{
  "model": "image denoising model",
  "dataset": "capsule endoscopy frames (Kvasir-Capsule)",
  "train_examples": 42238,
  "image_size": 48,
  "crop_scale_min": 1,
  "horizontal_flip": true,
  "task": "denoising",
  "loss": "mse",
  "noise_std": 0.4,
  "arch": "rcan",
  "norm": "none",
  "hidden_act": "relu",
  "channel_attention": "se",
  "depths": [18],
  "kernel_size": 3,
  "stem": "deep",
  "widths": [64],
  "residual_scale": 0.3,
  "init": "torch_default",
  "residual_init": "none",
  "optimizer": "muon",
  "muon_scale": "match_rms_adamw",
  "learning_rate": 0.0043,
  "momentum": 0.95,
  "nesterov": true,
  "orthogonalizer": "newton_schulz_5",
  "adamw_lr_other_params": 0.0029,
  "max_grad_norm": 5.0,
  "max_steps": 14900,
  "batch_size": 64,
  "epochs": 22.6,
  "lr_schedule": "cosine",
  "final_lr_fraction": 0,
  "warmup_steps": 1490,
  "weight_decay": 0.06,
  "adamw_weight_decay_other_params": 0.01
}
Rows from block 5, named by matrix and row number. Rows with one number belong to one channel. Each number is 500 + 40 x the weight over its row's rms, rounded and kept within 0 to 999. All counts start at 0. Numbers have three digits each. After the name is the row's rms in percent of the matrix's.
# convs0: first 3x3 conv (model.blocks.5.convs.0.weight, 64x64x3x3), inputs 44-54, a 3x3 kernel for each
# convs1: second 3x3 conv (model.blocks.5.convs.1.weight, 64x64x3x3, transposed), outputs 44-54, a 3x3 kernel for each
convs0.0 098:582526523481490565521521555524536453475450400489526500514525459481521528454420452462420460513524569527499505504462543420404457435451474515580502561573556483477453521475537471467522555498520471470427512511541459518504524500520467480464528549505503502514541549501429443397529532516462464500441450461
convs0.1 095:485511493509546475500458454530549515500509496472471458452460479544509469531511464549558489543511485530527542555543547520505497508448486443449472441442468430447444515481473515496501507505512536543535551585552563548520453447522428418486472436446472451492519536503438442520531566510518601597562575556
convs0.2 096:549582529556528512571531520441518497417480470462470538501541565485526499457470447549583585587564608597540697527500485446477478436473488518481484502512465525466479560531525579546459532464419549534524520511513518516527484494545461492533452502547579539584551495526507446508505487492532505511492477489
convs0.3 105:490502502468485522513516482453437441414442444438458528424406325464442428487473498557542547564532534532516511453484519462503526492517544505503534504528551484511517471440468491459451513479474481493484468474448481487449466426422465455444471471462418442497505522584399448561471484503471480493475486498
convs0.4 098:473470495513479539479518584539582462548569515525522440542444450540524445564470438520523497531553517506472487525492522497424510515430527523462435550547514519519571502518458481485503481461507474413432549550516527525492524535463579571548563520481641524449593537406471509438474479486474549495464470510
convs0.5 094:490535532495521519465494520476531517474514523494483505454489469505552571503517534443430505466440476458418433583574550471465475466463505502557518522533508540513532535551516476491523496514529409386391416444436479460487542544488495511470467465447492516519466480511495513505466436503512475503548542527
convs0.6 090:510510505499511514506522495395470497416499524406530570517509482476496462517526502467548471512549501518534585540440422462423417448443471511566534516538532466506531544499523538533516522547548571535569516528535504533459512495551456471569442462532575530499454483425412462476487473445503469462472484453
convs0.7 093:522532529513529537511519492470526541489501467422444401505479459514523493538536507535492465507381424436384444476467478486479479508467461513553527451446482400410454497510507472478462476514462493506532479502511509471471492455513473480547532532576465425410532480487622582569531536521490520483488538501
convs0.8 097:487568531515530468540521440546502505537459501509418460516474495509509493482513490365520550381672474551494535526537499511499500498500540508469473478494540482543519517436520469492564476565516513553532522540489505500508500499486529486467529504491484429504516472490517556465430477491468535510541515457
convs0.9 105:517502495502487491526485470489533522538526533520516520487458477518466434489497442565478465465457494438503481505420449483484492494539500495466473490482479503487540493495468499473463499528478499531523508530510498531492570556512516437491542512529503536489531587533501515503466535565462515517510506495
convs0.10 091:438470473400437451433456455507493427510549460531539490513506450496520443525492447501546541523500492491515506518506499555496432614502531470483521470413451485439481507473465481474479480450513479542541484692510491520515530494527505513486504499539493471524497461475430455484478492518459483525511522551
convs0.11 136:505474473486430453503511457503505486471502503501478481479478508504542504529491488518538527502425487526476531442512475539714518515377496534475540423443482513513499493467541522517570493507484533470513530438521486517462452518497558510589471481459511504487536423514444519477491498472529523524499472500
convs0.12 080:499521500475441508491494495516501473622545492560513398415463507480524478530573528515529480538443439479408415457454523477504524485526534477457533503521514480468514501501531487560499481491498490498501499475501521511466491550495505538518474520501534487452536518490520526509472507498514522449516532513
convs0.13 104:501518510529519497564526508514479477508488470412435434458514578450500546485504544477514538407467508444508547492492557457470528428448511550517509554529487605561524481492535475529521502545519475490521514492513477493486571499541522439485502474499508500495543492483560454435501524505537516498535520514
convs0.14 101:524547514494524521484504508494501538475474495492471469516521450525516455500526446508513565527499517540511543464469490446474506435464513584587565505470488450421443518547538460501496474485485519564534494524534483491502463492496488499510507531528520500493534505518565504510496478519489477500493477481
convs0.15 105:438408434408391461416399452535553517477530498466481477454486505456473476432464469460521501455508437516458380404452535401508542427506508511462478512514507512531549467466502445476512466472510523483477496476446480498432530532462490490443504484430502529565495522536491524537501483466518509479486482479
convs0.16 099:508451496471504533474483506488505506501483529527537533586533505517489468493480466451412460462483525457466497471456446480427409518441468439442467517453471500484514477497478516478476515533539486446501426487503444450483488424405515476432551540496513516551487489510541506490507504465467540501427532547
convs0.17 102:509536527488514501530520497505502479462446453487419429489523486488496441505420395423446479472500449446478446487458490498472485490487448555490439542529460542497451511510464519477504519483502499466480487469481452468474510496485559531484568557497342386486405559562426613569496418512483515540500523521
convs0.18 101:483500524498515514557525503502543560501482523435484535536510475471453410464454411534571594535539472535522594510511533507552500518494509414417411435441514495550553511510504473454561476507524506481535480503512509520497466481524441498500503519448429432507525506559460501482494445433512474492515504543
convs0.19 099:447491520501542525527509535526484452580568558546567591535495462574565503575553531515536498461543564489546552543506544536477502492454464514523491535591587476491505537532526507512561507522528488447481531558514493496462471486498483476477495482500458484466444516497502516516543545532438465485486485469
convs0.20 100:521526435521511351416475379508510511545513541516485502571572553493522555479487500529481459564508492566544522572570525521504454571539443457527511436473431494493437535542491553519446506549495470502443538606490488511464552547493526553444512596513464478587506465551447394504509507515534490480522505522
convs0.21 109:503521450449489496510496465545494525591566494547493522461483498540521466512470420492540551489521485528516512485506484518519569474448438525526529520524540472476488549561538546535518451444451520474478543504485528538555547556470481506500454456435484510536487533546477462488515482457489477468480488457
convs0.22 127:485507498510515518520514501566517574431479486403547551406480506502489504597508497474535473484470514497492617495489508447494484412456411541523502512550502487498500520529501457551528508511583481464483495447480515481474433392394431442471506507481577514492519513490470474570477485412470479508430534599
convs0.23 087:469479512488555505469499463475463466514468433461500521502483419491452429518509464543447489555496531554509501516544506479536528454484527501536540560471506506500513523563535513491545423506498544472482480527494510502467509508549459476508436465509463503505469469498505523518485468476442485500440429475
convs0.24 095:533538561539533496520500485429423499427456520467545629442423478446500514448499446433494595469533555490490447454503505501495471494494538487439459463504457501522493423424479479506586534583578497529538530541550540526544536522507512491473514494549447429453493527566459480498495523507521511464520484463
convs0.25 098:509540493544443475516506528450490528476493507455468459528485542548469476529540452444461534503536493527465411518504518539514489532451551543476524515617513541513572513491489489617509498469511525525510544425497458477481462455456493551492466495480492479462514484495463481458482460496503521458465487523
convs0.26 098:493536514529480498533494462442461518470487470478599522569486490491498477474420454362456538481442502519496521543508525489464521515479485511487484539598467495500473551493437495558495447496516497510508489462503505503484536497506518508517551557476430462414478552451516527502518474474514470510504512473
convs0.27 096:523513565575526537563546526517484521498510534475513542502495479471482485537531497514478472551518525487504525425415430518493488547485502514506481477486508507500525505484441488454461543487499514473510531507531506488550580581675500486537481483505470449463464506472471528508456470478467476447495524509
convs0.28 093:485490541471499549466489528410477577426497588526575683404503618435517669501557696568486507595520505537488472469507476460465448491472471542532553540504496497466472532487517511496486519510529457444468462446493516507528479491523452447468506505525477489518503464458512473465509486465539510489520517484
convs0.29 096:494502471498496482496465467549532581465439510434493480463550497454510464410428465506509477591522536509443495493482483528520502517520487469469476510456459510494459480473496504486450498511449528519521517551531517542565523491535510515502479546511515513537483485531492531558452451478531520509497513511
convs0.30 096:528499455520524474468510493469423483469494529585561633545490447471410390516459420501504474598645537486634580512540484522487463548497541507533512465506437478501455520506492505474470507499467513501465522525517471491530545543524515527477548490480489462521556551553498492516437541489501580520454481497
convs0.31 096:555478441554492478583512510520505440561456453521476489492538469496511457524481493513419384604512518605590521480526542480504563448502553470525518433520526442418480475573525464576493488504461500481470527469489489500490540520547467455535449450505527505476525489477509473497534502485534495497502469478
convs0.32 085:510550499501537539437493484522514505499520501530525543476457525479478504486452436524517499504496542530517616453478499451423478438382410500502520524504444551490542521552524519562497479498530527543480540534517492524456458454459487466491480456467541513550507512541461513503554531523549536502538502507
convs0.33 135:459558480497546497502579498475472493485517521516507492527479514511439477487402479543527462535486465565423482498463513506490492503474495476491471499522489511481501535439562492485541481504519508480506526465511555404530476529486475515481457498464540454481487474470448605454490485488489572472481551482
convs0.34 112:509537512499558550563550528457481529475472530496485561528517527572524508605536484481459505441466545499571545509490491470456441462464466526596586535554553499496499556527531542507517518506541496452453516511495534537486483514520497500502497487462561570584519569580492510534457467476473477472458453460
convs0.35 085:436491490474559521519489519467489499480532551524521526566546533519505528471454484468489521448507486459480487507535575491536520455490493471526519503488561511527516461463511474382478461484486538533516512556491527530514549536598545540556579570585462517493480496521516516518461449468480461456495510457
convs0.36 108:509498502507520492480478490459519533535578566589528524439489536457488510439416421484466521490463532521528536454439467490476490635578554477437414531477471570506535471516502503510528456509533472487520492512489479492469471459480525493496545541529522465479490509498330408449489516498487508522455521514
convs0.37 096:506513472491517487463509487453545502460573565507559567406448474476525566478515565464526505487559552517522514437435444470446474476435449510510532450498472440440504429432428505517470542504511520524515516501515474461499426447450463488494528544507402383347536498423631589550519538516485475515490504482
convs0.38 092:496511527518492491529516482522472456540499523518559634365402380461488466528511478539509480532524462561459382480479498506515538516552579527503505503460458544547523510513520487487504453483485469482488469490461483480477472436442485457446483476473501449459497470505551511496522517534493486487539504486
convs0.39 092:499528521500490478493471509561496478556462451590492442491486507537523472434485472439568557526526493521507525519504454518503468543525488469466540521512532482516530474489504474517546440488506493543520485499516525497541526458482548505532532504534536543572545574525482484422488512522469419471472432440
convs0.40 091:506513522489496511464498478512498545529542562494498540594516457517486468471472484473476547564548586613563548565572562550532540491467516523497465544541515479508466480461496492497521468487521463506529483533542489511544498480500495477471465450505569514550511466460489451497503495467540494505491480502
convs0.41 098:492498520480502553511514536501492497440522490498504510499507542470464470516503476468517551463492433462458545462465455477503405492518480464449528483483488428479522482486467568542448614560509460475481457468534487446485550454386657566447597601537410484526433455482492483456471469518467493472442549484
convs0.42 095:496437474505475451534544548515528536442518509393457591533520488498479491496490492514467532469462530535554549529495525513495519451479496520531560493487546448465510541543557524479473507398414517497495545538509530570539509495518492469456441431424492581576459502524522486461495447458465449512494472542
convs0.43 077:529507471508513479488515488571611459526466365497420412566538498491496457433433471579621613577544539560555550498523505471491514446476488492455473511499519512511510506490449527499478539547472524522510495489481510503476546537471552532505492469433573679667372543545350441461511515539499501522463476479
convs0.44 100:493491479491475503491475471513498526487489442516538509486491507503521502509519496576553435615410441488451551514445474518482451548504490473490432522537464484491479538575497551588498512512502468454459469460478502488466504522510503544536476516486431492440476566544422488500556515498581599485532523537
convs0.45 089:538492474543551511533502473489554507486533514450489453497452456525455387461432388452525505455502568514509567561498424567494460502434464488541527501493490506505509480511489468451472449473434457466473461491502443483474519473521511480511526493494438513623504561619527561570485503497478508494501511492
convs0.46 098:499468465526497463486476483517470444523543526503539566535589520424505504418475517488496453465496478508502508445463469425467480446475500479498491451491420490470456463501476491547495477478490487491472485504476497502477477493450473465465523543536506527559541642656527573605479472483435450465521513523
convs0.47 113:498490529469493548451506546523519494443496533535487502509537510505554506475539487554488498508474580515600479529519482479466484400409485452439478514482446521483447516532562560533524515486495512530498476545534452506523428490470434496473454474491456475558515448486535456459460512526465449540481454507
convs0.48 102:527499464536485505514485491555543472540551442585588482535584521510512512453424430521548488489511565376415574466476522512511503514474469489492526455508578457492549436486529453491589468463546501497478532510499517490490517479496550509492566537508586478421541495549503485556480508509492523536475443500
convs0.49 098:462455458491519511508463487504464476518457488501484427568573490505466516562455484526424475532461530501510476506490496426461514474470519430523493522480503517521448505436450484459489436511482468484465495532505525521522495470462473533489487514467475537523511529492547479470496502569516542562538583499
convs0.50 099:526496479526506523526513502479514542485476508458454505526484573497555545513548590573527458546467362494461488514502563481465573493532562504433495542570457522538480538493476567492502551555537501496483461480498495490524537519460536482418505480529508473482464551423490478445472471488471496399458491476
convs0.51 099:530525502489521492543538469482502518469467477456450470514517514501506495498503484529482491488508529495563554523524515484444457446404444447462496451516471466539510536541526483513480434443470440507456493510483536507511458487509487520508520586551521504489519479496554554560492481492531499510545530510
convs0.52 100:480522457515568447504474458518477495531535500507538521471507438534526511457480481482522491443516431493540524521440442509477497534469509479424493497486461472498521514504513488462505510516535470460481519551471519510482413432488477475474537491459590571520446483477436486496504507464468489537502520501
convs0.53 106:526509527507496511539531538461379457488405471462437426511552528534522548470487523453458462428398472537506550513490458486494474498532499561577521499485497487498477531573515518544513514485480467476517468483489472472497519532560492516524454475500537573573527456519484417456538533537500519545523518529
convs0.54 132:496510504467491448533461456489493494508468484502515450499490513527510519510490491476504504499498510476502504506503475517488492516541491537490516499519487593562536479501492500490541562358454520514523559508597525263533521506517507470517500499466519528515501497507500503505496499482500507501500489498
convs0.55 109:522522521501517534530524571454439521487460464448463508388416536459470506516530582543557582510517625441468515434457499414445451456506494457488537475528580452509575556527524558535517547559525457492499440471485471451458528486439510482473482501490503469476491508503537530493457481497466491523505482458
convs0.56 104:502480512495522532517470481508586458411501495449489492575529471527505470570541528467504461494537532469517491520532466441474424433508455530515443476551498437474492486479477482479479478471508491469464497478460496467473532546524517477454483481514572579498520508533462478519487474476477471500473472476
convs0.57 098:493482502504529542512507494530548502540530494494450455563530421562499408586479426545559534475545572486553549473514488473491471494505464481505509470538551502493532543552523510524504482461457481501495497476494480504485524497533512460517532493526465449554461445514503508545523534507504521497525519495
convs0.58 090:500498493497481519499512513470489595501502535493498512493505528474503509461512489467485489428442471457448399379432451421451465484483497422446470490486500521547539463509529495527528501517520496481505485491537516520525531546540504483478520477478513483452528518471571587530473488501450469518457451496
convs0.59 133:487498493503512510481470500483474521430455459432512449535562562533524475526448431537544476580569461481408469466487528406481538514519488505452435464457491470533499579522538509496516483481479472483520501525512517477504531467468465464522487540553555550540497495519517541521546476480482470466456463451
convs0.60 096:492484487488514494464471495505508497422480568366488522545516450525450460511404430542511456441447458409481559429492511450507527490516493485459454510504474521505460532511470529511459544485445543507509494489472517449439445486554412471553508512526494408425595552481586618527497506482496494470514565495
convs0.61 094:462497484473486504474483480547512513487524545431480476412448541512521585528564554458483462499536498470494406481482480463477508444486491495520451502507447470479484444500509431500486482488525424465468480545535467552510548572507485509479617560574538511410501449412461437461485490520504533584498480553
convs0.62 100:501488520495483505509481508527443473545457461567531497473460476516493521502515560518482489514513527459512519484514575505508503508516501494462499480502509466509517491452495485500514467486520476494498512487479528494495493428468521463433505501459506546562487488482482486488468472474446489486487517511
convs1.0 089:460480505472499581526527500496449493521480474531461449536486459534526475473475434491521489403447505486583605526532498513532473479491492551539557536534461466484515475455459501489523527495475510523484494526483466544537533506514506516568471521492549515514505479465530509495535531509556535467511503496
convs1.1 091:548475464535476443538490473509510516476496484517472499534518493527497461520488479474477520535480459522508481518527485498502471517482465570593555600577519548542518512508530577505535579579569449490526529587564487547542525502549504484485556534522545574531479492446530549531413466471441492511429473474
convs1.2 097:553462495477441499460448456435527585427478545423498575543484488577520490488464493376560518452563453466482414513515538535492539537527552595524490615543457573560443539496518566514508533511511558517511529493477517510497530471488505475497478440412464514545445449514462475505507490485498485510473488472
convs1.3 103:478462424475459453484490507514540534530547582497562644544569527479478477461458497523530502437469493448480457657593569562514474472469457492497486463500525488519539533534521542501508534526530498488465514516509505555543511502435544536496552560528527512525460452487476510489434472506524550526552518465
convs1.4 085:461534544512560574500558561462473490457512471493566495550576587546580550498523536489481520439424490505456501487518501466553492498475455493530501455603506494526494438484557482406519500444530466498492534528515520545524513601518500607485505516490511571564506535511495506536500479474457446529499556495
convs1.5 093:512515502559540478481485448467570510492548484530551480481506520473479531512504550490475506523545541501563506526546509521501501478440477450427531439447528421478497484474461511531481530503460538564583498520579517525552482529494498553494554557475460487485478522548481475519480455506445491499472474479
convs1.6 082:542529542529549554482481515419470508496551573526522558464509508525531477512531507348430453489489485484537524505524504569593486567587485507475447481480468467503512492512516482504548494512564470510505521511522536551495470538515510537511517539496491540569526503576468485508527533581526539511582502506
convs1.7 081:454416446517484491514502528420483473480524514508566573429458478423447484488520552457470492481521528491553522497484481500527506528512489551588559530514496431465462521519506510539538519547546559563534460458455451508484515493531514560526486491453451442410504482455559481492551562503527566518491483461
convs1.8 101:541511489515527507496483522500510545408536532538554495509573528540555447538458480520488540555547610523571492456442562486516503512465449542557480529494494468478556496476474441539505498521439473476460479464491505477475505414466442493475441461430527492522495444480473468502496506423547422519445480483
convs1.9 101:545473464449416432472488520457491523449484536472504584502524504494535565514544494591494506517541554547500458529510493507541518499546518515511537479471537501473600520493463547559482521570480514571524530512502475479489530506464460501509553555524490513507480492475485491493525483496511445480457473513
convs1.10 070:513468436485469457448455512461472484458518480465486486502484451516462446510478485513545474526514460508473426504486425479538508462527476493447399504410427465488397488477499439486449467469485457476503495518428439445398445543491460567434470529453518584510507527517557514505487500499533476484510540511
convs1.11 077:572544468393396455528559477469470478497459480485496516492498515505535531494490483497506522518499510500467518531511503548560524511530502516520501395484440532413514496443503671525543488557514498609498526407391518373500507514495577473562567522522514507494519461526496476503507489517494531479503496523
convs1.12 110:510441485516439477505616561559495492503483453553525488466483518503452527515515529513556521524497447475527488493458504455486505513493465515528558501541544470467524494453479488708476507467462514479507541472516529441529528491492509536532494480555499470518504460514570532480519535482524542506491554510
convs1.13 101:531527534496501530517547521540490467542513492516495444515519521528496490567520484517509518561517492538544558515513509506533509505555545527512504549490417581521456451416411481466471488484488487527542516554523513522513485459426510509446530494470605573542504476469499463444541513535486486513467470522
convs1.14 109:518460457467488495479512534476469469506495493495504499527513518506510507493530464468457450476473468474504416456482530482488513532521506520549540487512494458429448476467477469508480518546549499515494452468477458491487510529542512554543499536542495523501518528471546515491516489479481510524472528507
convs1.15 100:534620556501606550496563546488449495455471483454457476521525469514520515477479442514517514523515530489501539554565473549508464533518458399471568433496598446497606572505496528507482527522493494549536503510527529565584439506615431456587435457554498487504499485529496512527470488503456506507464499474
convs1.16 094:472473483529514520513468469444467465494519489552529540576562523508553518503441522538487497527507481488521515594511485533539465512520488498497477483539552591595560424472433482479481517541455498501503524502486556500477458452462501559522495509515540544529471471559515495479531517543517540506539448487
convs1.17 094:511510455547503496565505528518526493496561544514516548506501528524500599450456601533535527544465503516468479481506587499489548488551533508440524497530558511488582506520448480450425470465466517499456507493467457478517460432435484512481500547512558448517493483506535642532473486518485517519517539490
convs1.18 097:504462438493484485540563565532506574423532528491474413423468468531517513487478509481479472443404405377420464529452509464547519509485498542529491532479499489535561452496557449493560462527580521525542487529541503554567539519504592599525509461451476528527420457478489569512526518490509480498468519553
convs1.19 092:496497513500530501509543486502449471428452433522513471414425411557548476447470504440474524487547562515507545523474473494509462523542516500518487511511480552535482523512515431460478430459490543539548487552496506507529478449453515441470481407463457438462411472476503533518508501487462474464581548587
convs1.20 097:521442454599521499575458490464460479483496501457474463489537499470480424469440427477511510476490499441520528470499494489543499481556539508498501525553524448510524499537520537569529538553540500458464562449495497474539486402449528430471427326403503572544424517484471526503519530479523511447518489488
convs1.21 095:531490456546577533539521497523523508501446417501516484553541538499515544504480475456492511474493538470484463526530486492515573491492475550533494474494535515518578483455484510516439509515464535560554430362396435437499496475452525516532488499475498518543451461491460489540493544466573570591499522528
convs1.22 114:545559533553566565541555537616562496480472503471461501500529556497501521499526507511499513506496508520490446460500475530574558590603510472507530438480497437475489544553529543533561508496538524535555530535542489514488497547515463453492447449462483494489532542492523513500732706430485564451436493498
convs1.23 074:521515478558569468515496488523519503510515455493472461494495548518537500533464535469486552483506447531507443479482574456472483517493498501470510514487574546557549493497524448453501470506516453428421478427454504552427417511470487557527503474519509525484511544515504492478528490495510572511449433475
convs1.24 100:561545487517550476492491513544531591475470560543609659522498499508539496545502466458484456468511503537551512569520443556511515469508542502499493515508492539493517453517544398518505478469450471519516466454470465444481446417478418430478484455481447480496442458538484500514527500494584527446539519471
convs1.25 110:524492486532482501486535530498504543483459506480448531474431456503486480471535472489496489474365507470547579459516505468464514442517486455460465486587485495559471511571543427534486496498517489526538514463489494500465476499540534453520474530513495528547496531523542524508469582516503473533521506493
convs1.26 117:511512489453504475386462483443448473517473518488484563587526459582600535490543555455490509471482513491549595564523468466523512393458517475499446473556496431452492518517511517459516517503542521506454479496464419510484515544516489472516546479451499448429509544436575516520519566486557538569634592565
convs1.27 085:497474468506506513505511551424469514399448478444487490485508576493487548525465543516466440535524480488536560533538609500479504508540520486464474557520483597519496503508502494508508477437449522527515503508518450486481543466412545513469534485493460487513471476476535524522453498470478491497512501508
convs1.28 109:454494513502464480492492525290424484376494559483517603386445563379461624458503641496497467431447504485520562569511531546507515501521537540553525527519474441439479498550525503508482561525525502519541529540532524587537473514521451555514534533527491512503516508494472494540500533588483521546505545611
convs1.29 098:538537517534510476475483518481516481508531492428477441472484474466475512452429483497497522467541539492467453575560449544507479523552507451512490532548444494450474505575558484502513463469508579561508584541555570568570509500507562558548554561552527549565478519506461433461515488484559412404547537576
convs1.30 103:508495493522517516556526515445460489487497542504553540597575497522541494551502492495490564468364343506483426523493514477509517482506470498575479442491521438463488572503557553515484551555520536571529501534565508517587530488478539528461451454466518472496473468487448490520520473493478467493456489542
convs1.31 097:475487482492495509501523526460474479477508527489458463520504510506546526519549592481417466436494509543527472465540485516504437497513505457490534508551535493527538519516477528511555513491494470445479496456459478458436542502524529466494586488481501512505522538492540525475514563511504547481519495458
convs1.32 083:478455481510423484428454466447461488468464478515546487481531511506547542422540550469495527511483490462476468504526505494565480462474511604595561523581546563542540461482412534454418447437407529492447566452445461486420519492446488502499528464524507505565472509530519528531501534479448454503485495514
convs1.33 126:523468543528517525522553511501523485521528500532500495541543492557528533542509511488513499492495519497493525502466498510473509499506486515414500532477503556520519492502500481512503457517514485519463484498514505522520495590479513576489508544468521555513499597510482647492528428543496515536521500534
convs1.34 112:447465479422464490415432459482498529468507519512500540550504403554517398499485414417440457499536554509540549454466450494477469451447453446460474452495478469516462489530498475508488471466447506542511480541547474519548545556561532518491480505507454469494455483479485511452486469430514517445516456428
convs1.35 101:473498491467647487474492473469484473466470470533515519513506526499484489542523516514505466519485498517489484508507532463497508473481535445414453436568421474488505505493509496642518509456438492452479492598496468479436480471500531478495467539538523515503504516539541521532537470515474572502486544509
convs1.36 111:484481482495504480495471475437499514470480483494537548492548553489524514472477472469538507467531501474506493435446479497449484474453438548502548544511515516531561586521493551509492516458456459429442527478480532513515571543542500485497510533546486507486481526494486515462499525456475507462541513489
convs1.37 088:539517555559563535564531493520560526462446478477455504500478508459514502505557524513506541532480489520497453396475499516494512573550482527568561526519537485515552562526531552494497560596534545556539510538559517545545416459497499492506444504504472424439509462482499504506450507506513490486468524507
convs1.38 088:483441454491494485470466456486445565505481501446513544515511511530478470637534541518488531492454515472479471499501418541504460547510469518465555510482501494479498452449481462474501443454455542527520514503489512550552523598670538553499501527533521470446552519501463493440499498514518491470535494518
convs1.39 099:479551538469514465494487456538471426505476499546578478487501505455561517543494506552513484585560563502487515492488463564509450559509507509518535439493538443478522476500546453484508411498466400425481426445433431437422582551583505491550467456456570520527463443489448423439495564521452498536464493443
convs1.40 095:512527514500511481556524503430460515482493533482497549519539515556492437545416383454560552512569553481510396491474472444431474454409427433453464461468474491449473492447472521507471510537531451472473529540527566575576427463478457482503515494526470504544462476472470507485513520509519520510424420425
convs1.41 093:475425532481458489482462468493509527491440512463448516537497514567583510548557554406508525541499503540553572494514484525497477477514499497514552522543505547527536454496489484485486474442477544496525609550500576628563446428447463386425516444432513523517493509497530478491433514488567504525601532451
convs1.42 093:516528506500515530501449483455490502443514498439489488549460482546521521554531557538526505498516483471463445522544465548545515521450510454513513486560560440461478533509507487538505476490503526482497514500499505447469479464468469445425441478504541498494497508541468458529482488504510533585491519453
convs1.43 142:542470435537465444530494477584548464551522469507421404597578504538525467476440361465450487482483485451467450477493522494524503526505520459465488475485523547526565471431427555494480538492481507471457515492485528479499593544472536506452563467408530601672450508573335400446513516488491487513482508463
convs1.44 102:523502507514480524517502508490493414490464506492495470492506521503474538483512476481496502478520522526507503486533512460498454522503448503558557527651604501514517500501502475544495477478471514467479567529476529546526510525480483492476406420435486510530475462590527454529446533480491484471424411492
convs1.45 107:513498488480458482471442492484522482458508537472483489371478453443527560474526565473480507484465511447445507575528551543510528481479523632594545528486544481483521491504535563553526536559542584566540558545525553560551462533512493584527465517533479476530526471494503470499517505457560566466550522483
convs1.46 089:510526526541537480508518477543541515486510503515498467509541505530562545517504487500449453502508533552509534440451459484532496588597565511519546519489491507501518467478481521521505564583542497480496557522506595544541456475483452509521461441469466439406405408433371440483575488483514474484523511506
convs1.47 093:493539489492510496488520519528507555529469440513484526577496456557501475510548501537550484518509477512533511531441416533454513576502539536533537538515484548511511503485504520502503501560561483461422512501437456494482552557543498512428508543482526477425527518467493518512452465562493379471514436414
convs1.48 102:525493495517508496498511531535543500472493526413443517530532496583530522567431470413470475453504485517480441519554491427490514452545578447484505520503499474476519514521523471498518500495515512519525515509517507507545541492453497553515509506535434500581477460533603540504571519456555522460449519484
convs1.49 104:467433488453492479430474452508493471487489449491486440471482451457482482431436465462487508498477484507513497474501513451509524488493511508490488523546498517501513482481512471436473499431464464465499486539526477523492485455485574539540529502475470448484533458484492480499469457479502479494438506449
convs1.50 097:466467485470473479504532495514493470535469555527461471524461519490494524427437399465464525440482559401509602514493495500536501489498502523522533478507571517404440427455505402388466447454506494479406503444456500491515506511434461426483515533496503522528500543537522487515528542533552505513505541545
convs1.51 086:506480520484471557517535536451476493455480513489533603487500447463483467506493505493524518484524494487498519505538511511505516510483518537538569512472507442486466443399491490445499466389465552518519529520546453546511518457536446450498470460495497568452497507440494502478473476504461490496528529515
convs1.52 083:511487439489498439496497536524526511521545525495504530533577527533533549530502502473459486600531488495457479526562503559548516523502479517542513557539564586496481518516476445518462501545539484505477503530479517537548461479406389415367491512514473443483503469496503461478510541499468598533510535549
convs1.53 108:476462476488455456474483478504511518484477492522477526510506475528491519500487561478474513516522581464428499533517537505494549530429413497487523498431450491533443575535475531487475494383397503520488512520497547565508517477513519509535506473512576544564556490471444427483490466432447524448449511525
convs1.54 187:514655541502479513511483489495495504511497508505497508484506491487501514484487494490506512493493511496481486510518483509492518488490487510571488496515487490474476511471542516488509500496494526517498557496522516505502517554549520516552516496526495470500510500496501505499518501512513494494510504505
convs1.55 108:509561546505522500521556543495462500475493451532498470519592472514581513485460463462472509467471463543387501506499490519551512529546526466492515602504527529548507443522551486518548472543575477499477493547486460552479437490504502525490514514440510517497561519526534498543512484506557506510478389465
convs1.56 101:561488529552547566562564545467471493550493525517484577528517529490528498492477484431560520450517519474441487584510426594593536577517456506507539516535530520552562487540562482505550504510505532567569515507561530582491604558540599545537567552563552495519508496468483480525451473475523491469579526514
convs1.57 092:527526539510514515471440528494494524475514499461491500550468443559483441530475422528442453522459395513438392478461452526461477557481476518522532530525513542517532532536500513453448500428456531546592492476528449466520569535563494460512544475550454468520493529556542567546450491515479496515436489518
convs1.58 091:463521492500481507415554553462497507458491544458485582531525469505538525415470529564531527558561538547528495552532524560529499557530543487484473559505505487456502463421491507435494469411411460426457549494494448537507563546444546539499517531475489453442511462468570509472489532508525525517484455470
convs1.59 135:525523492535543549522532495536508538493509545527559599541496511492545490523499420490469492483489534494515501540529479616531508619495569505508484539536505510519533516553578461513538471500496534509496520510475536502442471470488493477489529521557492481494480523511430427399562536504620509540539500523
convs1.60 095:551572529551569532508562536416486469396463457399454444573550538531508530557534486490534525458478506457502484411493549430476528449446468465484533464470537491468450504534585493507513448448433568512506573526502520510494424518504438507528461475452482472502544546492590563539455530538522535502483453512
convs1.61 089:536495421501527405526549484518492487515504505582574557443458432442509475485583566562515504518504500513527486571487513542500483527458475539456462555515445517502443511515512490523492504504488537548534508514488513523463502540444544473443569486502511536483555554487566473469454463463517539495524550512
convs1.62 098:509479500517480459483489481533478425599474450586513486465500539539528534534538576491514516521510492453487511553566527512480518469430488531525495523532490530512481468483468541508481554557515502544528563563514497528519474485506507500483530528469581543548534489518442438485491545489491533522532563549